A small multi-label image tagger, trained from scratch.
Training: muon at rate 0.0081, 4200 steps, batches of 64.
Rows from block 3 of a small multi-label image tagger, named by matrix and row number. Rows with one number within an expert belong to one neuron, the router's apart. Each number is 128 + 24 x the weight over its row's rms, rounded and kept within 0 to 255. All counts start at 0. Numbers have three digits each.
Before each expert's rows are labels from the 100 images, of 14976, where the router gives the expert most weight on average: "responds to" is what is common among them. Only what is clearly more common there than usual is listed. The data: photos of plants, animals and fungi (iNaturalist). In brackets: how many of the 100.
# router: router (model.blocks.3.mlp.router.weight, 8x384, trained with AdamW), inputs 192-383
# up: expert up (model.blocks.3.mlp.up, 8x192x384), inputs 192-383
# down: expert down (model.blocks.3.mlp.down, 8x384x192, transposed), outputs 192-383

# expert 7
responds to: phylum Arthropoda (72); class Insecta (63)
router.7:117103117106165135131099156159143094158093088125119137116115113127109114157127143172141120182094139123151098145146091119121133136140119117112148154138150120169130159116124133170139084119148147124117143104125113135150109128142171079151164119161130133134149106109125167106099112146128116096080145134191068124143126099092114160144136117099132086104127191134101152133093108185132091110123098107160150126149119134164113107124164145161159154120093102142143154159141122123093133167137120118104090114162143125115079132120097092111154105151134122116119128107117125088122114132107171114
up.5:126132186098141129130087123146072128128090123118125144099115143149130132143109108142119119123096163138153042117124152144138121138101159128104163154134139105149110182106145118167138083117130165122111118121134123125120170096131122102159163108120152117127128146124154145138146167176134126106111114125143120111116118124129086137160127146132150129122165139140173144138116117120146084120084075156084134118177123106153147125152137113130129124135103125100155163141142157091132156107078142098111147140186150151130097139142096144078132115149109162159143092114145090143117123133097106134
down.5:150124094094115141123125093112133080143129126163160135102136135106112131111131129099134126149142136108139126157099153116143173138123097077108126129128143160104153108117116110176177125105153130138142153140158139136139134153119107124113121098122122114102164096099120114123119156135143155222090143143158100157109113111109137173140137112148173112119105095115142096116081074117172166136154149115158112141095118118113151112121109139108104078135120159143085130112149140104105107124113160111143139141096139143163173103113153144165129117129094134145121143150158148132142118130174170123
up.6:127144166149104131084107114086078107106172119139180118105124151118142139104145102083158103149175097085140150119097143120135129122098160119150128126140153133176105099144141185154122105157137110156148141131108178118125122111172102125116127126146135128115151136146193090109124152116174148115130108170132148104124139086087149123148145170175123131096126089099129126147088099119112095122151126110186163098102114161137160123127170102155114145122113133127115129158139074173129108152148173154148130158132153133095098124119094172090116106117102160140131088112151156078136142162181109146
down.6:089133086113159101191134151107150157157108133095084124106101125162095136120133125081144125111152112136114130091105137125122157168133126155133084131159124082134119114131130135119099153146122138134114121110101143131159183140104109152139146151128106154160096107105139110134137120116109086176118150114090126175143120144162081157147061087147125128142099141142119118180141176138126145141112132116098108148178134120133125200078109163114124135117131155178124155103122153130116115149105090127133154107108126176105083147145096097120160174171136138159132127156168141160132161129140172126
up.7:133173098083143132142124117085140154107110126139125148145136118148115097113120144154086103132184129109095104089114130107130130158098158116230171115141080071122160117099102102138141141151081129102080127122100155134120130124108100091103075132098143169111149169139116156108149169110166134150143086143105127137103155141128122108137138133098165118147156122132134185140154129104145123147166111108113126103131114104091144183145057149096127117100154146108138118121106106142109137156120120133104107079075108121135118142126155084116122147134119116150077149146117133100148122105108148137
down.7:092108189165125150106119136121178135152104127168126102084142121159137103132158141123156148115087108148166124123136135116095121125117103168124175131126123139188160093140124104111094064114120132157122113128136131137138111120152135186119116120139112157124110168105111139137116106135141108157138138145194176153123139135115105156169134118125068164150100123108155124120091157123086149184132121169131118094132117079141138112140118131111177160132130144136125110153133140118128176125143123119133126166111185153113084116166084131119158119115127162167152130109132154117137127120143138115
up.8:103151134117096160110118109094129155153126117144127138129117164108117121132077121125084116108137104148173129126155148079102099118150174150113129095156126111099160152100174158167134121132115152114125093115099090167072127121124143174121092137118121093173112146139141132138146137118111138109117144133110121121150137110166107114146118112107126109136096121091117122156120090146121101166105161149102141130168135123193115104105082149130144123182139196117153124133140132088084142155111115154146060164137088121185150113106118122098138136097088100168129124117125096115175141099131103134
down.8:121150134097103057131124132149146116127103076136144116078141160116118121169141152135104099100134131148110117147116133152130108146135150098111133095109090143128149110124107166133141129124109125146160124116140123134152067111126146106123128106142167130127138098101159146112101105163132133120102150106153117186102098112108099142132143083148128134126145099096177133074137119125146125101130171148139128148121110129139125146163095081153127147143155162118106145125108073128127130138099142131131104098128128090131132141122146153118111112104149119176154103164126161132100138085148136176
up.9:139104120102173144173092137158111158167089093082150144080115156119143144148117074144177108158127117073112121094149116107146114099123113112171125137127138112131113099128137119147103161118127124105066144138141097096106101101117165157095134151121088114124116117161141107103125140133131097127115100132195132070124136124116137099142143143147150118133160115165148156192156137151139161154123153124124149129135128134148147117139110124144144113150091168142145133128105203067110128137138129129110145137125113116145179159148164127098121152132111184159119094116137155100142118118120141155
down.9:093089114117154106109080142095108161085137084116078154133134121103125116140096171106144135101131098129146103101134181141117156127129137113159104139170170173101152122154127119078120100094112130140118132068146133111122101094069122147129089138097076186134125128145102126160114109142138122123131137131071129119110133162147125109146119173088098149170155125109089129085115166148133133105142143167072173152117130120143097157097161169105124172134156114126180116123126188150159102136125122163123126156167136130121137131115104114133128100150127119119150128134105126134141099084163103101
up.10:087119088113123173096078143158159137080121135132149115179085141157115165097141159114122135135129168143143149155120141162089125120118156144110156151126132120118119120119165119139122150102118154163116145127088117120152102120126150122122118135101129113125121119124131116119098158140099147081136113150149104092126119155104126117112119119109102108142118124122108171170089112144132156151070141148128171119162215152129154138146134118140148131157095110151104114150112126122122148117118144143146111118115104131159191129088171129094133155137120123137112121110153157155127116113122142064
down.10:155109123088113113159112142139135155147091131075103125173142083102119098169131102122115120131119110107097090120085161124142104100133131166139159121154154126130130131129147117129149087099100144094150139129172100124130172126146126112145146132116115110140126154128122154119142099160188130091109130125118083169125147165114098115179147086152170119184096164144109114162150147089096120128119176086203138182140071114107126118150073141103112127120147159113139134114119120133139111122130074152142106094103138125170104178133116095099115130153122137094165130103122125149166180109140105132
up.11:143155149140124085114130162114122150106138113097115144129108095146162108159104122175118123128112131120146070144120090161135147143069132131082137185109100164104157140096124115130115101156124128119117140154145109170121105131157138123147181116154098073127171143103115161140135163162131126109148141124127151114124109126138145149124135110150095118158142130113106127135158135162113143099145109138163186127140103128160140125160122149160114112128139149143156182153140124130149121113121102164123141140105104111146112121116157164134131176147104128175114099111094118149116129124095138175
down.11:098113113133103154110103072140090131137103130145081114139166146106123129088128099125107117131153160160129142113123135132081134143183139135093134112142147116125166147164105146135159118168079121148070084120129163140113129136136132124135111181124130157132109164135118129142094143120147156144140121091154120108148096136170121123132087114103089140102151128147113123115114113133080135155112131137123140114152123105054135101131170161078127139071144137106119099141123141135127128131118202147143133126151140162147114127118147122137158097173153153156125133128143112143127119123134127100
up.12:141132164128142113129160140142080094116113127159156158120150121114098125194131104137173068147120118147157136140180128142152119106123120125133159147102142105153178135100181181171139118152153095079105161146157146127114156123151096096142118137126147081124150132099128127118099143135146187136108066119151118115136083063156131123099141157161136151129128115096112131137112091108142143126145111142120117157139094117125136151128148170143146130134152143126133121123102101082115133146133143135112113165137120138145130121153124140092161146155125071082138127115128134116149150130116104104
down.12:113142121153185132146145119134125125152154107070138124104123164100178112126138129133086139159103139115101196120095124160137136124140129109096123166150166113127145142110110126145155145110123156126103157101116147099125123091096113094125125150146096105135070111115151142163123108133108141104106218122125114156131158129114152106116113155103124146108153145150135117134104156158098109125121154117124142138132093130096131133128122108104149100117104139085160159103115145120093120146146127119110157161100084144135164114136120128148127158104151152140113109162110133144102144116139115099
up.13:153157140110085134142138139154131096147121174150144123095118137131131141130183134124066127116137097156128089122147134092121129111130133085123135117097102106180128173122150102138101142153138133130115129118143138085097117165147117101111110161210137117128136123147115121126129106150124111116153165118131142123151124103114145165086129121170145104134140117111148064136118109113163141118146125062104182102093220177129131100088152119157156092152111128179113135174108120150125159111130118163100116084093136118153136162119133119146104112077125108115140098104141128113160130107153114121
down.13:155126173158123161081136141124137148141167135105107124134136121147146128135119129092128137111129120133134138118137160138148130115112106172135116122144088171144117102115115128121188142132164133142180116127132111151118140156130134124172154161107130091157157100170111110172148103105107125138152129126089118145119170134132135115152167156102139110159126113145086147094088152108116134105125129139090076124152131057111126119124127117090129122183189167131167092061109131134118089129083128082127108120160120127123148154107157101164134131113136172143115101138125139158154152119128139128
up.14:129163069127102101096128091134162143085142143085095119138113123096112111104132146153112131102096169159124167150136160087132137163136121134155157120165156119157068157150143109159139140151139135117104155154137148110145113129111146096169129120123083100120102140138176113108150096107176162118112123100118104111131158108131116150144105171141107109117109136122130129095114130135112084115180124093125126145127119096114103161118126153139127070108138124128130104101157118107153123141085118119114155076126148117110103150138127135093123157139142182208144144102158137133203104099159128116
down.14:128093149143134135159085117143109094166153115122149141091091099138079140155150160135085137110139146172158090094140140184138095097109155115091114101133095140091103141072142117116141143104117121138102096108143107113142139129147152135131115127172144109161134131136125131152132109123136141081188131119088159129128112099138155131110120129122151127115128154177132139168167142137097137148124135169088090105165127152103123153122078114152116180159115120127076118103136115124117173132107105147113151137107119064060145110094163144103169141139131110121108106121095123168108128128136136129
up.15:137124175114156114112125113150079101124131136130119118105105157130103145104122141097149198125166186127166139124144131100118146093089144105143102142122116138122156143125112139097114112129134100127081130112132100098153149149146090176125098159110201123124114135157121090135122131110148107173127153153105170164121122111134127142138143167126108133150129140113108157107111101140144166128157141129069114165136111123131163070105103128132140155124131148181109117108112117161134085145070109172110140113099119129113144151115110138147127131087111133130108119163135138124093103148117133112
down.15:133111140169133134142121116139137115110133132109123090137103113131146100105137165159132154142120138136096155090122164092117124111124133125170153124127106129131127181131162085196155135132137136137127144114158103121166126156088081107125127083100098153115129168121147111151160157134134103109143136105111157100128152155158137120118152155091134119151128106097084117107110107166100106114095095132121106102123145160142069142133131114148119162139111150150153132171171139109130155151113168128117167136153131122151146102182119141152142113170128105118132156109145158142125140109140134120

# expert 5
responds to: kingdom Plantae (48); phylum Tracheophyta (48); class Magnoliopsida (27)
router.5:192154126134102108123114086141136166159095132129148152129155112088130083073135115085105092125122137136122106147120089171156120095092143149183143130143163178104115131155081139140109199114118069131135100129129155147075129125135112164074120131142132162174110111133145125126120146161122112136114124143127121120132112152164141121138093125154146163070111115157147163123181142136165132134168118155119131122158122109104184120111096144112150130086126152112129138121159159161135117102129109087125129136119126131106114135114121118110131154099162173099117093109120084144144119107143089141
up.5:157126182112154126134126142116133131131139121107134127142122119155126119143149116113173149124164117113146140130065101134163117128177098101119095141124120130130179114169072112110107106140110163108148152156127148120128139127144139083144111142098144107103145116110159139140153143152132108111120122145113111151162132111118111133159115111164136161177131164134114102095112130101105130145127168107133119095112104130077067149104134182172146084062151119107168104126085102152166134106134106115158090076142127126079092113112143114182088136116165161142128137137158198092131155166122147112
down.5:124155103143158094105118085133189102159142130120154132126134155117136097137120097132130137105066141155111174112112104084162162121120096108117131104154104104086094147109123128112147142125103135132126080107143150136157145136119155164131114123122141129111114135124096146112095141104156084145164121146137099119149125156147097168134100124144132127134115131118111170127146142146133104079090108140137119152118166139139129142145131142115136143083131129148132199133142118118178150127114094127091137113119095166108125140137137134119176161141144121122084170092115085106110158104154131198
up.6:089114072122140140136168119108134092128161126138129099121129128149109179171126123134153143137150111154142122156146200137118134139169148132108122147160111160113153104103153162170122194135170116103132142136100168130136098153136082115105151104133132106121164097134137103142152120110129104146102142148110154147142109144159167108092117136105138112121128114117085113121136163139130144098102121131097087126099108104109110155106085114116097106093101125148111125150097115141103139135167188138160113109152113147107125122093121153134138131090105078139129134147136114120098131142164092127
down.6:148137073122095138104140135156125117143158136148156137111161117078137129127176159124157139159147115145129121124122115118151093162124107129126145111121120177125158105162142099112153105132117095115108110119123132149115115116124147171151140135134120115123119145104143138166162138120137118100171149129134116118121108131107145173149125127102097098122129132082132072146107117110132128175137152120124123117124166150092133159123136123123138230170142114150140129135117121154129121143132105123133125110122146100115123088159142184147156135117115117078130097117080108143120071121127129127
up.7:114211121114093146129122156092111127151088117168134138104057134077150131165077136135119102103156106111118125092146144119142134096150128109088095099099117115132144125134140123124154076152119141126104157139135112155117148144113118123185098132154115088127140082121152115109147134159143131096108147141117108133119142106151105160107134109153120132112132121095108119135141136182138139130164125114150112116123165131126071101095157123132133133119151133181140129131122144161114097114131137188143145102125109135140121111130141107117126142130109103109114090146112140164125119100132112082
down.7:121107128101135163118129139121094104117081118098137144124153107095131148123123067133156161133117116130103114156161096127100124140128182106168182127121120166122098154068141172118130137098141107118143139106140116148148133114104117142119154142150175124131160144138129139163124169122104148095153117116102130135192147161090133112158111178125119103127161122133159130115160095107128133157108131096152119104120169113151154136126132083121138145106121102144132117133117152124080126098118145111143200139114157125130141146179168131139157118149164123119091140118117138128131170129096168123
up.8:142131118148162112145140137130122144150120092119092121121156146145170127134140133120114067180076127162128129126138118095119159103147097113085139137176114161155100122127147124143124091105130178112084144140141125160155140157186129128103075134090132135089114156087102152145111163101115104155120113148156090124166132097104063133119169120133070161098096113139146119132135182120148110136133145130157145154123122113155113127150117119123122107102099159118117115135117141124151118148124138115149137169146132153160129144126114146160143102109099117133136160119127141159118115110106147146
down.8:146143028136093123116073117130135154123088147115195147154159110160093083154124141136137112151139163118097129165156115146117083160138157131108144138114104127141124153128129122144123117146092185100138127130084124141143145131116183132116143122124101078121100114153163117153110113144166145098121151134101162151105138092121105143130161112134156090109111140143110203109127093159135116143139112103099096117122102131142137121091075126122103133141156098119127118141167102131104111106130124121129096155146127133122116174115165084143129181155124112117098140168138169111131089128118111175
up.9:176123116150147106140109102116082147116127091125108154092108137116135117153129082081144153139141102122139166150158158163081127103134168120143108107109112140144152091078155137183105106142140160153157136151140119146089133154128128145121123119126167091145135139153121176154123120132094119112168138108109110121156110158080126142178116152147141143124147137111091109074152110071134130081152097131131122123119163140123098116161088152135135146099164115131121156091114119096104166150040132122143140115130136108116141146159168124115099096119114127144158162172130121133158113155167113133
down.9:107136172138129112113105137119122123136112151145185121126114118154100138142083177112139123107124106108139164097166086123130146108149101146178105153139144119082149162182132169121162171117133105143094146170162129126141117081133072177106095145095147166148127128134096141131129114100175112152121127146143184100131155123133136122078129120119112094179137141122121101145101155156123132128151144142110044105102113146136128117134154124117154128149088164137078197167085131124157134127118136151104160112122104109125075166112113119120134071151167147109130155150126149122154119131162108127
up.10:127157201163172123098141144129165144068124110122077164105121148140138118158143097109179104150118124134108149162154163123142169155092107107138131116088116126117153156139163108142144119164110105119128147120133139139114096154095129154140138100128099153083123136127162118091165143141113141128059134076126112078112165083160097095148145158104134148116137162105144127122142106118162101137101104107077144130121096132115173154123105174151164171119125136105112094128130165139140122130113128155161118120149127142148181143123134132153159183072072141121138123104097169139129166156128122101
down.10:146110124076145151101150120122179123153172130116157116110146142098125150135098142126154138153139108111124107087131102116122118149129130075136142115179127116114160118140104121138128062117137141127100122146129120098119133072139117178142132174096083123162112139136153138126134124185107120139147127121111121134116133172124128146108143108108135100122116137095142107129065102157097091185145116160084143114112132129127127121135128150136169115130108100122188116129119140113123114182170140141138110115159131120114105131155097124127126162123127123123104148140161106141095125104142107102
up.11:103136150120130158160119182148141122112101127143128144141125113102102183106132130154146159144158104127161106094107109107153110098147131159122143184151133143182146154123127136133159092096162091105083132125124133132150110117119116112122171150093105123099142161127129083113158095116163120083135091112146080133147149121061128126140161079145125118070177122131092095140090139079178125160120103107094152150132124181110116130133156143092094140098105090129147140164131122128140139134118108101126132169106141122117121114128092133120153168141148101093143131173153141141129156137124096109
down.11:164074100167082117125119158129101156153136136111143093119125151137127089122108122104117076146128113114124149151163133123121077133126121110148118110071133164095095143131127145097156126146123156164131149099105112118110134145075126125127152120148164131070108092092128137149128110120133104112102151116138146157133170067165122152083161148114102120110107111122132186153123100182128156078112138061156129157103158160136081157070094090134154118159172120167117110082117099159137113114139147149140147128110147140117074166142158109148134104129145120182090144123112167124119124137138114152
up.12:101118138147088118107133147122117072140125096105135123163093134103186185103095125121136140098082098126137147103127136159125108124135146101116106085143138103114152128117140139115134119136137152173161136128090123120085124172122127122110161104177122123148118125092142115163123165104140114129132185120091129158170128157088097137124171169121120132128148110120136092108155161112149095078164129113139106163158140132129149123124122115152128127077134123161105182133104136129158127159119153151120154128177131180139076107136146156173133119125134090155103132134118125125109178111116188137
down.12:184162166120200112114132114129144148103160133111137125150130115138103083117093106138127124109129105097118133140169179153120134160166105154165126170150163112133161145126105123078155119147102080128098167123096122133132082117110125163176124136125078077164102130186128162122152145111122104105084117167114135163094131097129128078168126134141124097106147126109107164139109096118133153103150150100122131139134105150131129125129129148110072098170105112079113134118157121167087120101118094125113119111123118138118131120139098152136160084090144127085128119172097183126136116102138110131
up.13:108103131142146119137119144092134144139098089135116149138115113136138128140125115107133163138123159150113127102163127120107129136111076125167138132092119121182135166156150106158129151151113083139098139101175132149148107147117139180092128148136092121118111114121126115100073103152110150124092100146142113103118131106132113133136145153117133137174119137155085171105073140149110119198142167144085132146136137139131124139137159155178097151130141138129132159154123083079157117151154124132129152108202117079159167119113114141142172132093094099121146156144119097106175114133073132146
down.13:144133157099126071122168130138138114120108138101144101137122177110094130090115141127115156133112109147107138137145088131132131121117150149098154125152106130097123114102111166126107102158136123102134114170121121139099160117117118176109112111112137163138082121068146126091171106196133095172092131115085114135088149135151118139101158099062076154102112148125154110148168126120158135120098099153111133113163138192152138128167127101123123138083126132150135135160150158178171127140113164142125099138155130094096080122118147109089154129153114148093090151102147122091108123105120158155
up.14:155155115117136159139124131135155109143115132125107142096153100088143089109115144144162165130085121108155112050139099155167164117144097134139133118112142139093077135125095105125178118133109135148142128097172120138167119119102158159110150117146146125110127153135164144150132116135116098104141123177139149116146111173145103160122066159159152111107117129135130133153077128148171142182130119103135130165133107137111099137110155091130154168136126159123130119118172145146120094077109118098141156103162122147137109110075136109169125128114125091136137131172134125123159141144131137111
down.14:124128131124130112130138146141090136143167123097166118098142146137128140131098135129114101112129115139141124124102134118145130077135142132080089138103105134136167154129146129147091118116090149130167101163079127109117104137147102100135130137116132139134128149107140131117134108141124143144102139093181122133158152146111107090116136145060086145150118133116136145099107114136126139122135163141088128058128116136142118103143183145131146104087130134124142120136127098121133082149172101146071129127104114108127161163134142132098130117131142198111134108110153161138140194105100152120
up.15:108129156149139164132153126119130099126100121117107132135104129116115132125113187117136109108131127147148128143082129118119136134122128095119140111130130131109090132109147108095078129101133128172133170166106183103138122085127144139051132160166102118146128139123129169099075136122166159137130158155124152100136153109112112097107120158096113139119127090186072127119099127139137145125115103086175123139135133152148143104191176174092118130095151157118139113137152095118134133168153133108134145162161135128129145106164128151131123134125169072135120092132145114133099159104089131125
down.15:139123104101162140092137088145129142122143135146124107133163172121117151154118159122140118151123148141170120131203113095122121118095078104132132143112124118058141108107138177115157103099150104087116158097146071138126116113142071139120127172127133106118144127087127135126110119165143152167085071079169144080169115123110152143106142106126182113146162095129129127118149134139125161177106133140108128105122106165100130103130161154126128147141135109097083112137120145133147146109120174119135140128136089110137102104106173124115134114156134146141116130093111144112171095156132091153

# expert 3
responds to: order Odonata (26)
router.3:095097144136115132126151109147155120095165127137149105137088078094106107137121160171113141129134121121110121117123153113169160132140131120098115090169090122100129125130155151103118146168118117111126095166127177086122126119162062135095120113147071138100140128151114133135110118137117119187123107139115107158086155094156126109105109172110123112120101098145073134113080099114120126119129121114155124137148139143140158135115137179104180137142159146135116127114126085104118101101139156123145100139177136156137165088118141190161151109122078076138123097104089139116114151137122111137
up.5:093085143106121117134149138110120131106146144108177139170099107117098137135114136208083138146135127121145159108128114150127157151160181142105150093154116111190117137133163106155141141105152116137138122079098132104113120135116112140159140107112120107132133139099102173163128142135111125091139131112132163119132147171099136177109136091174122142133125120118113090149134117080123128084117141113090149129113104126127105127142144133155149158146124113118109145133138169104177103123133130125081123141195145158136113121138154157194093138145119124089162126065133130184125120108139103123
down.5:144147118151157186114145160156134125117120095093072123147127140132142137112187120141108135114113116145100146141132113116130094148118160160098073096132125136098145073110117145160140176139139125126114111137131122131154094142159132115099102165130100148170140085109158154122093105117120105106186122106103156162157100090144128136111122098088116124106141115145176132147106138166094123142135136122160171157109160121149096113121108153159114084154106118122150097150144131087132123126134149127114111125080151125139154124094177090084138113166094132183107107127112116132108125122131226103
up.6:144115133117145121123138081092127098175064109106119114134092132148105188160156141147147155102177110163126135154129122118082153095160153142186120161125121112133090151117063120145097141097122099126151144098138188140157126150161126169125133084124122100110147158124115162175122120130124144084122147110125159108156133107078152173152091106123132134136135106106120136132095148136153078092131084112141100116122109130123128116085127143153134118129180143108108144127141113157118143150113132121137155126136160139121106151160129134134128145131162135105102115129130144125162086109175096150
down.6:116107125140154133100163145137119101139094122113084134129172131105143189109133161118163119106129117161105090125158115108110156092139143113110142143102140141105154129101124114145128121052130116129135140160126119089081097113136135113167130100125162139159118142114098118129166075114091155088131108155132159187127125116106146175152148119095152116099154145136119107144112136132166157144100141167120094091105093092099116110136098090132097117145144122146154126097118132104123136132158130124096146142129135116166149127138128107117108111144137097123129130118122139149135142146131131110
up.7:139138139087158105132155132116139116116055108137114113154157155090135142119099123124153157145134111119119139158124114140105108140134189131113137169118125113126144141114120155112095116141164093115137162149141115105091104164125136098162151123135132152139154135143088119065132143101130126136115105116117104086129122109134060167177128136110161133158124110116132131141114082206082095084142132150117114131167129096149142134123155146126122161125115134122143126132096133172175131154114139115141104144114140108105174130141112177155151129095121161111156129167114122109089101105106153152
down.7:127118123112108163118143145111094135148122093124113141121131104162081149091152142100119159119104122117121167094126163087175156108154092099130114146164138124108145175135171130125099151127134123098136114106094174084129114108112091112137159137112136165144125106097140144110129187105125171144121129090098159177099076150102116177150130143086065140131112098101167123131123136146169155115141139089098116197114131157161116142120093165142146165140141128191169148126140155124118076110152131136129122169186115138127132123126165127138127116146120113171139125143129111102118136125123128163
up.8:114077154102080147151146157123112120148142153153129147146159109145157136151173110172158113129154118111125083128165107170135126112144126095158105150138090050122129121173122158160104103130152070106134149124108136131140143160141155094137136094122135108113106153166132090119123104135138131164111146149114134124128122101155169180124112153113137127151086131105118126146144070120111131158129124117133189131112134120150129119156086111108140136151133148112156125108145128108139122169081163099089152099118147104098138136086112118117132166170108107126103097154132124107131104124108112159
down.8:124135126134164113111124148154167119117132132131125078114130108153183092144166118152117101135133132090103109152094124111103136120107164127082111091184123155190123144128135092139097108135157107129076089151162105147130090107089201134154152180120105123108097119102085107097134102155116178092147136152146151146121138148130095121132124168127116097102086147123145107125181115127147131128103132100171134158124114143100130122115144115098112152117133118122117107116117132139138053134195134118114098099103099144135144179115100118156141159127146134104095164160161129152093086087150104126
up.9:097154138100129152167178148122125132144115105151157159153150108133118147153110123147146098130102127088133146090154129142104116135112115097096122143109107132115123151110125141095114140151137090130153145122116145090144128116149134097135125096126137145121136131149111138121116146126128118148095144101107109108154101149119096102112161157099158097167138133127153174145156109156116124121124146109157153119119160092154099092148167083092108080101137152132140153105140120164137137187106145144121164142140158123131110124126122118114139140111125162122140096129167135165138116112140159152
down.9:174083143152128092166107086134133135129144104121150058108098154128155082124136147138145092139128092129144154134125083144129139122138111119125118113131098150143149098148107076120140127114148114115101132102138111163129092094117153120126152160124104131104118127130137099151145082106151163098139157162138130130122111136152134110123133106158123151144123114093142130149117159120123127161201122113165153099109131199141119055147135153116134106070116139120103153153177088103145182112124140148101170144135119166075108121102127115153115101135090151126104123143131113086097132122128090123
up.10:106123147120111140141102164136134153145120103132141097132117136094115121123122132115113115154132130129121140141115108175159151157117117127162138177150119102156102121088163102097115138142065127131130116135118133072150100162100110135166121116123129138097142112103107141139137134111136118129109149104144118125175134096171092120125098114150121145107133146111181099100156167097145141164134149096135127122168119116134141149158129124088139144119142146139152154111120127144153114141138140131144161077140090142110138118112114149150173110126103140155139114096116171116151119134127142124
down.10:107159119121157127112127161143130154118125145173142148110156080119132127129064151142128129127145139115128113143104119085128148113134120126097142141111112121115116075126118157154105132102137140130158104139116166119163128074138105154078132122142119147108134138106160110134097154113162130112121121147118081122107156161141153142110143149162081148122095132129158130124072132127122131141157075133138133139095083128132106168163147128173182166106107100153159061175127113158103171140138128143093169170124151080086161079163102129124131135149117100117105132144117135115115124122144125138
up.11:108143125115122098174151138101113120155145150124161097168085154165096141157144116151130125160153129113058092111092129133130138104145069136078137157111092090113120096099123126111181152157093155124100141119127143174112094137126135148131126100096140109159107138136122143139140150139120115114122103155147175115113115132101085146125165089107106135156123119135165138169086174145089101131073145106150129142121112159093110167170126131149138106170124138149090127140148165109128112126119115073119115109114150109115116150116137118079128160101185057135152151128133095139111144124123157093
down.11:124105133106087088120099112132136168104133146147124103130096095126146104112123126160131129148099115111133134192073120115109149144120105124134089123103136135108128137121130111143120137160127077143094144113136123109091144130147141123135123110175147118085100132132117153171174134147120140156106158110110065123114114131115134110130177108125136132132149134150138119142160126122135179166136132133198118118124092134138117164170114091137101113144175098088125135083131141119101121145156123170122145117086101108115120158090134123133102140116117138121092139114119126149120128129168160112
up.12:136182136121114091117152114141141092088135148119129126090142168115128102145165122136139157123081143139106149155096162107148086135073152140105140142166130133162146110087148119104124120135154150117145104156140136156180150110122130124129105140129179084137137129119151149083150183123079111151145150150132120118130130100114083130151110132132125123090120191112133139151103113141144135162106150079130107109138143083153122091157110139126175158129145160166128104139125101187116129135106166149150112126159134150139093094150096118107094095118137115129168144134125122114148114118160140104
down.12:140155148165124138115075127123140162125143131145149170126115105167097095111141115129108136119103119105136118129100100097139113097101064177107131116120133121139136129113097134143135091095099155148105125167128115152112108128130126111141136133112105166154123107130132123093129130095129143125104111133156137153136116140096105116131114164103063120121136115107137151068164139162160126105123104109165118103145123110165120126071147155110110098141147112138141127114111170132138120145135137150133074144118130119143107108142178123130114154125120116116116157163126131119121145133113141104
up.13:129125114134134129125126174101131087113137133148156102138127145140159145151141138173133141158054104138120066116179141108097150132163109150148147140084154131133145150109086132146128106130105170184131131110116118088131135135152138128137102107122114132140137158157111098106134087145123124118147160152154149110090137085121106148122123077139133135119126124140148125174086122131143105104144123142103130109096123165141119101125132131104130157126139084125130149119113113125118130086143061118164130099129131107148126096095075109155110119126122137139140120137185120144141124114130141113
down.13:123142120113118086080115112166110148131110153114112143148142128128123124109148062131124139109159102150125172171136148130130130105180168148119145187117123116153191118136152153127150092177078109116146141146127115168117112131133160123144132117112113123106061134111122142094111133092133136118162124096084115141147160172167116108124103164157145101113129133136144127155109111114151088147064141136120173152164137130119147113113111124092129117153138167121097140088139131128187127130167134131149194133142097148151148111133118158136137156146110097128103121137117145118142078112126124148
up.14:137124114132119074180079181120131146090137132147131135146123114098155142170124126158134158121144138164107098154133135174132125121127137121139115129098153128131128127101138118103131152098126127149093174154106113129136101134123152113155101125090097122086131104092132092138126140110128200108148124110120120125114160122102149117125126100151150173157158110109094111151182139106134108136114076126126152135163126146089111118131125086144104174117131098126085119155120120104147110092141122095106108151125103146051145094119173148132128216093110157118133106138144135135099123120136142131
down.14:124155133116138160137115137125124137132129134145118101136130074155091122113109103134131073169056127127128116153109162130110116155145161136162117114135117109094146109123151147132093115078124109148126108134119108130075109110133170133128162124122178117140144119133106127134157145128177101086135125140092149098171104143173138124156139107119108120150097148100174113153181154111148116157130140106123096088134078099126119099137118109131147114130123140076141143093096105096150114139129104141185153139131119146111105216133135105153135166172109145154127121116147144144151154132158138147
up.15:157095143179139115142100145157109152139109168115099113130111124092094130180129119096133168117122106129109153160095163121141092102107172160102121108122127130142098077122209129132114129140089116126167147114127110130106124163147140127130156140105115122108168171165167090145141112118128130116131154086133119136112139102164109087133127124128135129112134117111085082170108099109141115158138110101121065076163085137110100149130153113117110096134132136126127157129142133148133154124138121123146113086110100173088123125124129101129117121122119129126105135142102189144102141149076177130
down.15:150141135143153134106162106132092139109130131130115095118147148156106140140122145172110130173118172134124139127124088131147127141153140129149086141124096102152139131107113127115167081093165106155112144131162148122106133122113134159110141127188150115134106142110098154111141138102103142093132171165150161147100090130139116103153114094136097165109155124119096122140140126121139096125151154167124186162128112074128117091121107120150110121089167157101138121099099120068181126143098127124111130153090143136109123117125129107104128183144122147085091131156124144134071121164142156181